python train.py --encoder_activation="gelu" --encoder_parallel_block=false --encoder_patch_size=[4, 4] --text_encoder_activation="gelu" --text_encoder_bias="all" --init="torch_default" --adamw_lr_other_params=0.0013
Rows from block 4 of the image encoder of a small contrastive image-text model, named by matrix and row number. Rows with one number belong to one neuron. Each number is 128 + 32 x the weight over its row's rms, rounded and kept within 0 to 255. All counts start at 0. Numbers have three digits each.
Before each neuron's rows are labels from the 100 images, of 14976, where the neuron reaches its highest value: "peak at" is the part of the image that holds the peak. Only what is clearly more common there than usual is listed. The data: photos of plants and fungi (iNaturalist). In brackets: how many of the 100.
# fc1: MLP up (encoder.blocks.4.mlp.fc1.weight, 768x192), inputs 0-95
# fc2: MLP down (encoder.blocks.4.mlp.fc2.weight, 192x768, transposed), outputs 0-95

peak at: top right (37); top left (33)
fc1.728:148117109128167163078124165136141133144104131123134148118118073186116112157103163141187077123152145080135106028094128102146110169079133094170153120121172156113110078134140107135106103153188164170151164128113138099081107154182091049098090148140176120147127096138133106137140170081112104130
fc2.728:104149102160121176130152137117180146101144117102154107102132134124172094114143160166075060136138152059074072125156147062172158104137108117114137152111158128109104176145097099051096165094106107200155110132066094097176166150161122088130127118096076138102128164075147086161115179054133104128

peak at: top right (42); top left (29)
fc1.660:184064184084152080167101136134098151146148137209153146190134050108162127093133142083203081092126117129166123118116146123080067144166095152105113161043198144149084133142109101065104139178141107159132096138084140167104157145082141127114155129110186187116140128187108085174164137083149132164
fc2.660:089170088193130112093190107056099126118167121130156149074123191118095098166157112138134097116109119137126113145118084104127169133181101146142170189144161144164160143114096145068115123165126100134137171100127085128151107091138158159156154097122086081206161188147096127099140130089154120108

peak at: centre (38)
fc1.29:098129109161154204167147171166130107105102173093095106088118099134094140166103161155117103149110084161123128122078082089148098135075189119133168113127161082120115189143146129130116159057133127112112181080096137150134108114146221117069144159208165166100120156105092128125127119142162118196
fc2.29:140114129089079065146084114099109148139184135109127158157112135094108141098109107114146146142117162122160117125138087176122190060138045121093089185111112171099045083075116162191169119172143156092167143174062120164158166139140130090151117091136151151187110125149111138093106156115055147126

peak at: centre (47)
fc1.416:134145183196052138130101100150133157099061143145112158108070131117169145149154159181185182111164122139066122180076153150051095117081104045131090108138122204131087104131113141166117111139114106096106161096127119142114114019145141134115100157159095157141122172104111149106198118141096105093
fc2.416:134143116110104159128167115139144114112204153152141105088146104158110044106184112131075149161128065099118114073096168135160126105124131147164059175129142094106138115098165146129177105191171103136108105149187196137150096135113153111114182156109058102054151122120104116115119101126173190193

peak at: centre (59)
fc1.574:081094171115204119173062152206146150125095114095071138096147086150069111102131130150159183098142134098113140124074132154108117151079122124142119153171147149114132138135105107105065083126149109079098129081111114166136131111112163155158188157092131167074091106149152159167112136145098117086
fc2.574:153104077080139153135205112160081110127182109150121182102081153110115117133119087133128147146147109122132120109158112127190166118187134180134132110115138126116080130142120084107146107151171167127127136112114143138091131164145100089062063183140117106126123143085123173029136129142140112150

peak at: top right (35)
fc1.679:102076049130126133164104125089090108129088165149114076136135135095145074143185141144213165126100146199122149153122102105099124137126158090165122127142105128118160125093132124109173115185127165090147102131126114059171073120189090137180120127142158174082132165181130188104122114093060093147
fc2.679:163166153146111149169122146183145156122093132113107111129118138120179145105088122094081184122114147135132083143154132180057155112188136140181098138119131083122219144134150128132149083082079121111112133097149144160118154142129151112118187169115106179089200067127158041097129156130118110101

peak at: bottom left (32); bottom centre (27)
fc1.145:139123098096086135167144130128099071161163085102122110184111100153142121145098154123078113171092135065128113146093133123135108116168111134161130150141090174140113123128119170152116111123121133131098155113100135102106145170152119080160133123079108151048096200122106047074122139114130119122
fc2.145:171097183136136139114122153122180128125071169174091109105138115166110143119097146166078111096129098176119129130150130118118157151083161094119049109178147082125122115171148076103093153150139155067132128124212126096103128103142160178127135086174172145175139113190150120191165087136177168135

peak at: top right (47)
fc1.346:136126126171142136159126124127121177136112150182131140125169110101101164107139092115157069153112206086152142150178086076167066121121157112124125112155084120145171186152164142079123178079136192164152154138062172131135150123159107096103116146112017160136164133130151122161124128105125156100
fc2.346:079110085077146122155132151113138113076177109067114110140097152139120082124109177152131144084175131166129094130074191132113172074187136132119153120127139126080095141092100122171138075143139065086127082112164122127101134134135179128109110096186228136114129164173113170112099118167159167140

peak at: bottom centre (31); centre (29)
fc1.296:097084106105121056152092141121088056118140133134107108175134106123068165118116086064126111136169175093049159119118079106130123194126149122088144103157190159159126122165174087107140126161162148184139147117138149077134114139122102206116137101129174093067092087096092109100115165157151124123
fc2.296:113121127069142183102143115121130152180100108122148164168125127152193119143119168146113090169102110126122114119174129138097104084126085162158100137134049133127200153085142182182122137112123079101117122148105086158114104143145186083127101142095121155233085170132058176157117055111109135128

peak at: bottom centre (45); centre (33)
fc1.438:197137157085124072066091133107097134083134111180130110163160118104190132175127154158092143124128100155102166144205137087118083059095151132049111142161088086176073118109077097093139101119123190076152185128123129081096123151204128126136129115120137120163124131070192125138156123203154151102
fc2.438:148107180149083139113137159134108107103172126143130159153111151131129097138163140173105096097113137076151132093082158080045117065118154122161114122165086117135090146157114125138166164090136141108085124158120160096132125126059124171156157151135129131193135122137172091089149140113120139163

peak at: centre (38)
fc1.508:164131179166168168150144136121077150054137145094224166128085116132136157138097136115137082138138152101149079142144118092075140092109110088155095110093085125192175189107183125113132131109165118150110167075058144128112148090152159119137148139095142110083140085139156069155135062118139191099
fc2.508:125140096101137125140102123079123186080156132112109130150122178106053119155103139131105214073103152198168097143077141153172139106177146159106104147135116157100054138129106148127145138109122144105101064190184141089177159117174108120130074063169062191124123114167131169097113142128139134142

peak at: bottom centre (37)
fc1.537:167079099188185071123131099141068117135103154127077104075163068118126111089091153126121104128113100156187097156083063132101116175096076128142124113102086150115132118178140120129154146146161113143122083126152135133194118109191062091148110170136092120189146147097101110131150171114088128181
fc2.537:119132148106121141139184103056146085063127121148137105061071111078171145140146136153134158045161176144125105154135151130141155095061043070131105133114094181130186081159108170121159185143137113163213176108101103201111124123137166166111146145106122127161124165117151122119072159107103109160