{
  "image_size": 48,
  "loss": "softmax",
  "encoder_head_dim": 64,
  "encoder_fused_qkv": false,
  "encoder_bias": "all",
  "text_encoder_positions": "learned"
}
Rows from block 6 of the text encoder of a small contrastive image-text model, named by matrix and row number. Rows with one number belong to one neuron. Each number is 200 + 30 x the weight over its row's rms, rounded and kept within 0 to 999. All counts start at 0.
After each neuron's rows are labels from the 100 texts, of 14976, where the neuron reaches its highest value: "fires on" is the input token at the peak. Only what is clearly more common there than usual is listed. The data: photos of plants and fungi (iNaturalist).
# fc1: MLP up (text_encoder.blocks.6.mlp.fc1.weight, 1024x256), inputs 58-86
# fc2: MLP down (text_encoder.blocks.6.mlp.fc2.weight, 256x1024, transposed), outputs 58-86

fc1.35,216,233,193,232,188,203,229,189,151,187,229,206,195,277,140,126,203,200,225,184,221,171,203,212,169,197,176,171,148
fc2.35,189,238,243,198,203,206,217,195,117,200,196,191,198,261,181,154,242,212,227,194,194,176,166,235,212,205,236,210,161
fires on: "r"

fc1.524,173,168,176,192,243,268,202,195,188,167,235,218,197,159,193,210,219,153,177,164,148,255,219,202,192,162,200,150,217
fc2.524,220,196,201,185,148,171,189,231,255,238,211,169,252,190,185,167,164,224,229,234,202,160,195,203,218,240,215,205,219
fires on: "l"

fc1.294,232,169,182,206,204,199,190,203,222,167,216,168,170,184,156,243,261,204,168,199,215,187,164,219,179,125,230,175,209
fc2.294,232,185,191,233,184,203,240,189,235,207,189,215,232,162,217,155,188,187,230,200,185,184,204,182,203,248,199,262,205
fires on: "u"

fc1.723,198,165,152,188,240,213,238,191,173,229,222,174,245,177,236,168,203,279,244,195,163,198,202,190,208,152,205,181,245
fc2.723,176,248,218,206,141,179,180,199,194,192,176,210,200,212,194,185,173,206,202,251,234,222,199,182,189,164,219,243,184
fires on: "u"; "b"

fc1.236,287,193,187,187,216,173,255,212,204,147,195,207,227,120,149,220,221,228,160,208,140,182,166,248,190,213,229,196,189
fc2.236,215,199,156,217,131,200,207,173,148,254,186,208,179,231,151,249,177,173,217,177,213,167,213,175,216,226,196,185,174
fires on: "y"

fc1.160,220,206,193,218,219,215,285,233,213,173,175,212,186,158,173,226,202,188,198,227,202,192,236,215,178,215,254,203,207
fc2.160,158,228,154,141,163,115,204,161,209,234,189,175,173,189,164,156,193,209,247,202,205,159,213,205,199,218,218,159,200
fires on: "i"; "o"

fc1.245,212,202,199,163,186,167,208,211,248,247,169,211,195,168,177,155,184,150,203,208,187,184,179,211,232,212,165,197,187
fc2.245,208,203,252,248,207,245,173,192,154,131,198,223,218,209,253,239,229,213,212,207,213,192,208,210,140,212,213,213,185
fires on: "i"

fc1.655,209,204,226,209,207,207,211,187,211,176,180,202,216,221,220,155,196,271,198,198,229,193,201,214,163,203,148,195,197
fc2.655,218,211,244,197,223,151,161,203,200,240,262,190,160,214,197,165,188,195,233,212,216,215,215,159,205,140,158,179,232
fires on: "r"; "v"

fc1.354,194,167,158,201,208,186,240,168,171,202,206,242,142,192,206,215,192,167,232,162,169,208,268,203,203,204,187,143,201
fc2.354,153,172,202,138,185,146,193,162,211,238,179,196,190,218,185,202,227,146,144,253,244,196,157,186,220,150,248,171,211
fires on: "r"

fc1.466,240,202,253,184,199,247,219,197,195,161,203,234,202,220,220,186,208,204,235,235,256,233,181,226,190,165,193,180,175
fc2.466,195,197,203,201,170,181,170,146,263,221,249,209,214,212,141,180,206,160,191,244,168,216,217,145,167,217,233,194,176
fires on: "p"; "h"

fc1.242,166,208,100,185,208,239,196,187,212,220,200,199,214,161,167,200,215,229,187,209,204,228,158,205,134,123,272,223,181
fc2.242,229,217,234,253,173,189,206,224,221,185,196,170,196,216,165,183,239,161,196,189,185,204,175,224,240,245,168,148,205
fires on: "a"; "y"

fc1.456,164,205,245,227,170,181,183,195,238,163,209,218,176,162,198,183,139,130,162,173,238,257,169,246,197,268,207,217,199
fc2.456,223,172,224,225,244,199,253,259,225,251,204,167,223,204,226,198,260,220,204,176,231,166,275,195,159,202,172,228,212
fires on: "c"

fc1.218,272,171,232,230,226,236,169,208,220,220,211,192,167,149,249,229,208,258,270,201,218,149,214,199,181,196,202,230,187
fc2.218,193,225,149,216,181,184,221,151,198,200,196,242,221,251,198,276,182,151,157,172,202,259,187,217,205,255,185,198,210
fires on: "i"; "p"

fc1.74,233,162,215,204,239,204,199,186,121,143,157,212,244,199,194,163,197,205,249,171,162,179,254,236,142,222,155,132,243
fc2.74,213,164,232,151,237,237,198,212,259,121,189,192,258,248,221,145,167,183,230,253,223,265,190,211,223,235,204,185,188
fires on: "i"

fc1.688,205,223,202,218,231,192,287,221,195,204,189,211,194,229,201,152,189,195,157,195,199,243,212,184,229,157,218,229,249
fc2.688,193,171,198,232,207,198,122,186,241,219,180,146,229,182,219,220,179,187,216,167,225,209,205,194,165,193,177,211,194
fires on: "s"

fc1.633,188,226,207,173,214,259,183,174,275,212,207,211,196,246,169,205,261,261,202,198,227,219,151,252,212,203,260,170,203
fc2.633,243,228,131,226,154,176,244,181,167,198,173,180,218,125,142,195,202,154,269,205,190,211,194,198,249,159,191,166,190
fires on: "b"

fc1.328,142,185,214,158,161,174,205,200,180,132,166,190,181,160,197,194,207,227,223,215,247,193,219,178,228,188,215,185,165
fc2.328,194,226,224,244,224,146,223,204,249,219,268,262,169,212,169,159,173,226,245,221,218,162,182,242,172,223,204,174,227
fires on: "p"; "s"; "j"

fc1.639,183,209,126,209,168,218,171,190,217,195,215,210,188,229,192,208,216,194,200,197,207,141,180,197,157,225,212,178,162
fc2.639,190,235,187,189,268,181,195,222,215,204,194,212,204,210,269,200,214,210,268,225,185,173,216,189,194,179,219,251,216
fires on: "a"

fc1.755,268,165,203,190,214,242,202,233,149,174,258,225,195,202,188,249,206,196,160,197,191,182,198,214,258,189,248,189,215
fc2.755,198,205,170,196,250,169,198,146,244,202,241,173,171,203,190,165,182,199,252,286,215,218,176,185,184,227,211,215,181
fires on: "t"

fc1.209,209,194,268,193,176,142,184,219,173,176,191,229,222,171,173,197,159,204,191,182,160,178,210,199,214,218,169,223,163
fc2.209,253,208,166,223,198,174,236,217,208,200,183,182,223,258,243,205,152,238,198,198,212,169,248,194,164,197,266,232,196
fires on: ","; "a"

fc1.431,238,144,187,155,159,184,200,203,179,159,213,188,169,162,188,150,143,184,171,210,145,178,185,202,196,196,236,192,127
fc2.431,231,146,224,176,176,154,204,203,238,231,237,233,173,158,166,234,207,184,189,165,237,185,214,237,210,181,201,274,157
fires on: ")"

fc1.418,208,184,227,233,158,181,190,202,191,192,202,227,194,183,244,206,214,256,205,242,233,232,191,246,241,197,215,218,232
fc2.418,153,205,215,184,171,176,224,230,190,177,216,185,148,219,131,174,196,161,241,151,213,197,250,197,236,205,199,192,221
fires on: "c"; "j"

fc1.700,217,180,219,207,199,170,202,186,228,191,200,159,153,225,160,187,151,186,192,231,253,255,192,196,163,172,236,187,200
fc2.700,208,155,174,199,181,225,217,187,212,181,172,217,241,219,271,205,275,219,144,97,193,149,239,200,166,203,191,218,233
fires on: ","; "i"; "s"

fc1.39,150,229,218,159,170,207,168,213,216,224,182,200,205,179,111,156,194,236,176,168,210,206,146,216,185,207,190,262,172
fc2.39,213,247,203,257,186,173,210,230,163,187,212,195,209,264,181,318,186,189,220,222,232,183,252,174,218,195,183,193,255
fires on: "l"

fc1.205,223,167,217,203,190,206,195,195,230,210,206,206,219,198,219,250,162,198,222,210,177,193,158,174,192,200,172,187,173
fc2.205,169,246,194,153,243,194,234,206,194,183,173,194,198,232,229,213,201,193,211,219,194,237,191,187,130,189,266,209,220
fires on: "h"; "r"

fc1.66,191,216,173,188,232,196,222,170,204,225,162,217,157,168,220,213,213,178,237,188,166,244,217,187,196,218,214,201,143
fc2.66,206,204,163,224,195,175,265,190,159,208,195,204,141,202,180,161,191,216,167,220,165,202,194,203,207,202,250,208,198
fires on: ")"

fc1.712,200,160,154,273,222,200,204,189,222,230,192,203,192,203,182,187,198,171,211,225,170,217,207,220,153,188,193,97,218
fc2.712,210,159,249,229,203,148,175,208,194,200,231,191,206,187,148,156,240,173,211,259,221,238,197,183,219,184,222,159,223
fires on: "u"; "y"

fc1.420,124,183,233,159,219,192,203,241,200,174,176,213,217,179,207,211,189,162,203,178,227,183,257,199,205,218,238,231,205
fc2.420,257,237,258,223,168,240,157,200,169,226,152,189,175,169,184,205,172,223,149,266,233,207,143,153,176,190,160,153,162
fires on: "h"; "r"

fc1.179,162,192,216,181,180,211,183,207,296,262,159,186,225,181,193,239,183,174,178,226,186,202,190,167,200,194,141,230,223
fc2.179,195,177,183,272,199,192,209,212,182,154,158,168,174,228,239,196,207,196,238,151,239,218,223,202,229,183,214,201,189
fires on: "b"

fc1.720,184,231,185,153,167,200,222,214,184,240,192,192,241,222,167,148,202,218,265,231,204,178,293,183,173,199,136,249,155
fc2.720,234,164,276,150,214,138,241,173,183,203,230,279,177,205,162,176,206,237,180,185,252,198,195,187,248,190,220,204,227
fires on: "r"; "u"

fc1.764,225,225,213,169,215,168,190,143,189,207,181,160,206,235,169,206,159,229,246,204,228,176,218,180,214,185,153,176,175
fc2.764,196,199,226,192,164,213,257,200,201,227,182,191,184,146,211,246,148,204,221,230,179,173,171,214,251,195,217,187,228
fires on: "r"

fc1.594,232,182,232,219,207,199,215,174,181,232,218,231,256,208,180,185,184,188,175,190,202,207,205,183,193,194,198,186,194
fc2.594,197,161,201,121,188,155,217,250,133,180,173,159,219,182,175,245,229,229,229,199,192,157,182,199,152,210,245,225,210
fires on: "a"

fc1.672,259,177,217,187,192,201,158,174,197,203,211,213,197,233,211,192,240,156,207,251,212,188,164,225,143,231,163,186,186
fc2.672,201,196,204,152,223,238,187,226,168,230,227,195,196,216,150,195,129,208,263,174,220,198,142,226,184,196,252,229,233
fires on: "i"

fc1.661,209,180,140,190,183,252,212,167,224,249,180,195,187,221,169,198,243,191,190,207,186,183,164,204,193,163,194,233,190
fc2.661,176,233,242,233,203,155,220,228,168,169,217,181,197,193,233,201,225,174,198,183,274,216,194,240,227,252,204,180,217
fires on: ","; "i"

fc1.210,202,171,180,195,176,145,257,185,191,195,190,194,202,237,172,167,233,189,191,213,194,224,203,242,201,256,228,199,279
fc2.210,172,226,202,157,173,191,198,266,212,248,202,226,196,204,228,207,170,278,204,174,213,152,203,190,215,194,245,205,239
fires on: "c"

fc1.533,221,209,175,224,200,195,207,174,192,190,196,203,158,197,204,228,206,215,183,224,281,201,192,183,234,168,279,169,166
fc2.533,166,142,175,189,187,150,166,177,255,215,210,228,212,183,205,146,267,200,229,228,175,184,180,243,169,246,196,214,256
fires on: "s"

fc1.193,213,199,234,214,234,213,196,150,204,205,202,197,197,230,229,202,208,220,167,210,213,154,219,191,212,199,159,161,175
fc2.193,155,174,173,157,170,208,227,231,195,162,157,185,225,146,242,203,204,186,152,193,156,207,165,202,178,219,199,221,257
fires on: "c"

fc1.176,164,217,199,167,215,207,213,182,185,221,215,191,187,249,169,244,169,155,200,183,205,228,188,221,224,123,207,181,264
fc2.176,245,165,179,212,163,158,181,211,206,184,218,189,282,226,185,210,180,168,211,171,254,194,205,200,214,195,186,206,184
fires on: "b"

fc1.68,199,233,231,202,186,201,184,175,248,219,178,195,187,225,163,209,173,266,193,207,171,199,170,166,184,175,167,233,182
fc2.68,177,248,182,209,189,184,239,227,166,207,218,170,177,207,134,204,188,208,210,213,246,203,216,219,220,196,215,185,219
fires on: "l"

fc1.80,203,192,196,215,180,168,239,182,154,221,199,236,235,227,173,196,230,199,206,187,159,175,205,200,183,119,211,219,186
fc2.80,202,229,176,256,186,197,186,247,223,193,170,135,176,221,223,197,189,169,218,175,165,232,189,279,185,220,191,201,205
fires on: "a"

fc1.144,209,264,143,179,147,197,234,175,212,265,174,231,219,182,268,187,202,183,174,224,173,231,237,189,224,216,181,228,197
fc2.144,183,129,172,188,198,172,192,196,235,151,229,189,185,202,180,201,213,155,179,159,222,195,182,165,219,194,223,201,228
fires on: "y"; "s"

fc1.44,216,192,162,187,176,146,183,212,187,209,168,204,185,216,128,161,123,178,210,206,166,224,169,226,173,192,146,194,204
fc2.44,218,170,208,216,184,201,229,197,245,175,205,195,244,257,314,183,325,197,168,157,201,136,228,185,140,219,237,202,212
fires on: ","; "a"

fc1.356,197,217,174,260,175,187,157,171,216,180,204,196,222,208,214,181,226,184,154,210,217,215,132,222,142,176,206,168,230
fc2.356,217,170,173,196,191,197,257,186,238,226,171,207,200,183,199,230,217,212,235,213,160,204,203,203,245,203,196,168,221
fires on: "u"; "y"

fc1.255,242,222,194,153,231,185,208,228,202,220,176,202,169,169,190,171,192,187,227,210,169,231,201,249,197,125,234,151,215
fc2.255,221,202,179,195,187,244,230,222,222,199,244,234,182,198,176,244,175,179,180,122,195,115,214,157,151,201,216,205,164
fires on: "b"; ")"; "m"; "n"

fc1.546,240,227,178,231,159,204,206,287,194,214,212,189,236,196,205,170,137,181,212,169,184,208,227,191,216,192,235,180,212
fc2.546,247,202,173,145,214,175,232,175,176,178,183,160,204,224,264,206,170,192,216,168,235,168,201,184,205,196,223,206,173
fires on: "a"

fc1.17,187,207,184,223,209,240,217,210,137,148,177,228,173,224,255,158,120,172,227,212,246,177,186,242,234,191,211,182,249
fc2.17,198,202,195,200,201,159,201,192,228,299,209,188,176,165,202,218,250,258,144,153,182,204,183,200,161,189,198,260,157
fires on: "t"; "x"

fc1.405,223,166,177,187,211,116,177,183,177,149,187,265,271,206,181,178,183,217,204,249,159,213,237,235,150,207,167,225,164
fc2.405,217,250,212,165,187,208,191,178,221,177,146,157,195,232,210,190,233,234,218,132,218,194,218,166,219,204,258,188,190
fires on: "a"

fc1.18,221,247,174,240,176,170,196,217,186,174,196,225,211,246,196,207,193,177,163,193,163,195,197,217,194,245,204,222,154
fc2.18,252,194,215,178,212,186,237,154,209,215,174,212,237,180,186,252,192,259,241,209,202,183,200,219,241,155,219,239,230
fires on: ","

fc1.469,162,192,165,155,220,181,218,204,240,173,203,189,232,109,202,156,228,224,236,203,221,173,226,182,215,203,162,227,223
fc2.469,165,213,145,236,166,179,208,220,183,187,168,171,184,210,208,198,181,201,194,158,254,217,184,231,152,177,259,223,250
fires on: "s"

fc1.296,179,187,190,148,214,203,211,238,143,232,198,255,214,178,223,195,192,169,237,187,202,227,168,203,183,208,240,177,230
fc2.296,181,185,166,204,167,224,184,211,242,188,222,209,203,190,255,171,230,206,236,227,265,227,217,227,214,207,227,203,162
fires on: "m"; "r"

fc1.96,194,225,174,232,186,220,256,221,170,170,247,193,176,235,175,213,188,166,181,189,254,193,139,194,216,191,188,213,208
fc2.96,181,229,177,191,197,193,208,235,201,209,190,181,185,204,227,219,192,217,255,217,216,164,185,186,195,181,186,262,175
fires on: "h"

fc1.67,212,197,222,192,190,135,189,229,209,234,207,209,176,204,184,211,184,179,196,204,199,201,205,240,168,231,230,214,180
fc2.67,209,176,161,163,179,211,247,178,208,180,183,187,193,208,230,196,202,172,196,150,228,168,245,204,251,214,216,183,241
fires on: ","; "<end>"

fc1.219,221,220,201,205,260,172,206,202,177,189,237,194,164,209,176,245,204,242,207,201,239,198,198,191,210,156,177,177,197
fc2.219,176,189,205,214,220,216,253,231,246,216,184,214,194,238,192,227,184,213,184,143,294,207,207,154,247,184,153,240,174
fires on: "t"; "z"

fc1.64,264,217,239,196,142,183,215,153,249,176,124,199,116,218,172,183,181,230,224,261,192,206,182,239,231,187,183,121,232
fc2.64,208,154,200,212,210,189,212,157,167,221,226,204,231,232,201,237,185,212,141,201,201,197,206,195,220,205,228,193,178
fires on: "p"

fc1.260,241,265,176,151,204,217,204,178,154,162,214,207,234,219,172,215,240,174,202,180,145,167,246,191,192,138,203,154,209
fc2.260,208,188,201,149,252,203,247,195,169,222,187,175,173,247,200,197,223,213,211,194,168,158,211,221,171,155,232,173,218
fires on: "y"

fc1.339,185,223,169,205,222,192,206,204,241,185,231,212,176,203,230,208,246,228,208,209,208,166,216,243,126,157,211,174,198
fc2.339,266,220,191,163,195,179,156,160,194,188,197,170,158,151,177,218,220,220,231,213,144,215,211,155,299,203,202,198,184
fires on: "t"; "g"; "p"

fc1.58,206,170,222,169,226,214,251,181,219,156,205,129,187,269,195,225,182,243,189,203,156,147,175,205,170,204,154,200,160
fc2.58,196,229,200,174,213,171,209,189,190,201,208,142,197,145,220,186,198,216,144,223,180,184,228,211,207,206,266,154,207
fires on: "m"

fc1.499,244,154,254,218,168,213,199,197,245,219,197,177,189,138,208,170,222,213,162,183,256,180,189,184,260,195,206,189,160
fc2.499,203,254,204,220,195,179,199,174,211,175,213,230,210,236,225,223,209,227,232,267,176,234,199,187,190,218,214,198,220
fires on: "s"; "b"

fc1.251,204,177,117,211,205,204,194,188,228,194,197,145,205,234,223,199,233,257,253,201,206,174,177,236,122,143,279,231,230
fc2.251,238,189,219,189,194,200,221,155,233,191,267,249,177,182,150,178,195,216,194,210,150,189,198,141,256,241,177,159,215
fires on: "p"

fc1.617,198,204,157,219,192,215,218,190,235,176,182,210,205,237,192,197,195,138,251,208,258,266,260,149,186,166,203,242,220
fc2.617,219,205,186,219,211,171,190,213,172,267,150,167,225,227,185,217,171,195,179,162,173,194,225,193,225,221,165,198,181
fires on: "b"

fc1.715,154,216,249,203,203,201,183,186,167,172,198,231,197,199,185,251,217,183,175,164,224,208,196,176,180,225,220,210,170
fc2.715,238,172,209,170,214,222,184,180,199,206,170,195,219,214,191,178,140,196,238,236,173,183,216,257,206,254,198,231,191
fires on: "l"

fc1.330,158,169,174,110,174,216,206,228,255,232,171,158,219,242,179,284,222,213,230,239,163,211,178,217,153,198,156,274,161
fc2.330,203,199,223,231,202,184,225,156,159,137,202,200,155,169,245,164,197,182,180,212,223,212,194,203,246,217,255,146,234
fires on: "r"

fc1.631,190,192,172,202,178,189,209,144,213,190,169,233,201,205,187,195,227,202,177,243,228,261,228,188,190,214,208,198,234
fc2.631,189,184,182,197,166,163,170,194,239,204,190,207,194,208,187,194,188,210,193,159,258,174,196,154,202,200,232,190,216
fires on: "y"; "u"

fc1.511,193,216,215,173,195,183,168,159,193,212,204,173,172,183,169,186,192,229,274,193,168,233,250,175,198,200,182,179,208
fc2.511,181,205,182,228,221,126,196,164,256,167,242,220,190,247,114,149,163,188,207,204,260,164,225,241,215,186,232,194,221
fires on: "s"; "p"

fc1.540,180,207,169,202,180,247,170,218,220,206,191,206,241,219,210,156,215,225,221,194,159,235,216,255,147,208,173,203,195
fc2.540,223,186,188,194,212,149,224,224,254,251,205,163,160,180,219,206,228,162,207,201,180,138,235,181,225,172,195,210,168
fires on: ")"; "n"

fc1.435,169,237,195,249,179,228,230,185,228,224,185,223,180,225,192,140,223,225,179,218,167,230,216,241,201,211,178,166,221
fc2.435,177,174,181,244,211,164,169,204,200,141,227,176,242,236,217,173,217,174,217,204,215,190,265,170,177,208,239,173,247
fires on: "r"; "'"

fc1.104,206,202,222,174,214,225,186,195,229,248,219,235,249,186,209,186,238,175,182,142,146,241,262,206,177,197,214,130,173
fc2.104,135,264,214,248,132,198,235,200,233,215,230,192,174,154,164,155,187,225,209,239,230,158,219,211,235,199,188,275,158
fires on: ")"

fc1.195,251,219,221,194,181,214,196,224,232,177,189,200,176,168,196,173,216,239,215,214,244,209,233,170,204,167,204,185,203
fc2.195,232,186,166,191,171,174,209,116,214,227,152,200,187,226,127,211,220,209,206,215,167,204,190,216,268,188,190,165,170
fires on: "b"

fc1.109,174,234,209,155,191,191,250,185,210,209,241,233,193,217,190,160,152,182,170,242,129,228,147,191,170,213,214,159,179
fc2.109,166,153,197,193,209,189,201,255,142,195,156,199,216,190,194,161,192,226,197,198,165,221,174,259,180,174,166,210,212
fires on: "y"; "c"

fc1.178,232,168,127,176,221,197,209,198,258,229,244,183,206,195,206,206,214,196,212,208,232,185,210,169,180,178,219,143,209
fc2.178,206,177,221,186,195,206,185,191,189,202,186,209,229,164,187,207,204,198,210,204,205,218,200,171,237,218,205,163,260
fires on: "y"; "u"

fc1.161,181,225,205,137,211,198,216,166,251,191,180,174,249,220,195,195,244,264,245,183,273,207,219,156,197,215,198,202,166
fc2.161,227,193,248,206,189,131,212,180,241,165,225,219,193,161,177,214,186,193,199,201,204,184,179,181,169,207,218,243,235
fires on: "s"; "c"

fc1.174,158,167,181,215,180,227,216,178,189,178,193,162,185,197,187,219,193,223,205,262,229,193,204,213,204,163,180,161,235
fc2.174,220,153,198,221,237,219,203,215,152,258,195,205,187,174,199,214,188,239,258,232,230,216,180,188,181,241,191,238,117
fires on: "d"

fc1.107,219,230,174,188,201,268,217,203,241,180,223,199,160,259,180,195,228,209,229,192,229,193,207,233,198,200,224,177,195
fc2.107,218,182,153,176,172,162,210,163,180,197,222,195,190,170,201,226,179,228,165,211,113,210,182,224,242,195,205,182,180
fires on: "b"

fc1.135,179,183,213,162,179,188,165,228,204,181,208,200,165,222,205,122,210,199,191,160,199,237,191,160,245,224,210,170,207
fc2.135,157,180,189,180,177,200,200,207,197,255,159,206,163,205,198,193,249,231,197,212,194,225,227,233,180,208,193,214,203
fires on: "h"; " "

fc1.314,202,141,170,257,192,234,203,166,170,177,202,206,195,224,204,182,238,232,203,178,269,219,143,254,170,151,268,244,183
fc2.314,183,270,233,170,212,177,170,221,250,215,215,206,222,216,145,182,192,226,180,186,137,180,199,158,183,275,166,179,217
fires on: "y"; "i"

fc1.152,180,207,240,185,215,188,206,127,213,176,161,211,156,168,189,241,237,159,168,186,232,145,216,223,169,204,178,214,152
fc2.152,217,200,232,204,197,248,198,223,144,200,179,208,247,174,253,184,156,207,186,212,196,248,155,198,179,224,222,227,217
fires on: "i"

fc1.151,219,183,193,217,191,164,202,212,175,244,201,238,200,200,129,204,141,208,187,224,169,204,235,209,218,231,251,220,179
fc2.151,203,244,164,214,221,190,221,205,223,178,184,159,232,214,261,205,186,179,191,187,209,176,203,192,236,185,203,217,185
fires on: ","

fc1.512,153,188,237,209,201,204,191,168,239,222,186,205,258,214,177,195,203,185,225,187,151,216,195,184,188,187,197,175,130
fc2.512,106,168,224,230,181,208,222,243,207,206,188,215,180,142,196,190,207,214,194,249,152,168,214,194,227,214,209,194,259
fires on: "d"; "p"; "n"

fc1.742,178,174,166,206,224,252,165,231,292,243,184,196,204,163,216,169,228,217,142,216,140,263,212,190,195,197,200,170,196
fc2.742,189,236,166,195,183,138,209,258,198,215,208,178,213,199,210,122,198,182,231,256,192,128,229,235,177,210,241,249,207
fires on: ")"; "m"

fc1.739,223,169,116,176,224,173,187,201,181,210,188,199,245,149,195,135,221,193,264,220,253,185,226,127,170,167,189,214,196
fc2.739,214,211,278,182,185,204,245,212,173,218,170,224,177,202,189,128,169,233,216,227,165,208,173,221,197,196,203,193,185
fires on: "u"

fc1.361,222,176,170,225,198,197,175,202,202,273,221,183,227,209,225,235,193,193,196,199,208,212,170,188,243,247,140,191,183
fc2.361,162,201,227,175,184,177,233,188,235,156,202,205,216,222,231,149,214,179,218,197,133,185,193,225,189,205,217,189,227
fires on: "c"; "u"

fc1.608,220,156,159,199,223,208,170,216,206,228,227,183,217,214,198,235,231,236,225,191,173,192,191,257,225,157,185,169,172
fc2.608,207,186,199,184,231,200,243,196,211,174,164,205,194,230,248,190,220,134,212,234,251,196,198,153,206,252,233,233,255
fires on: "i"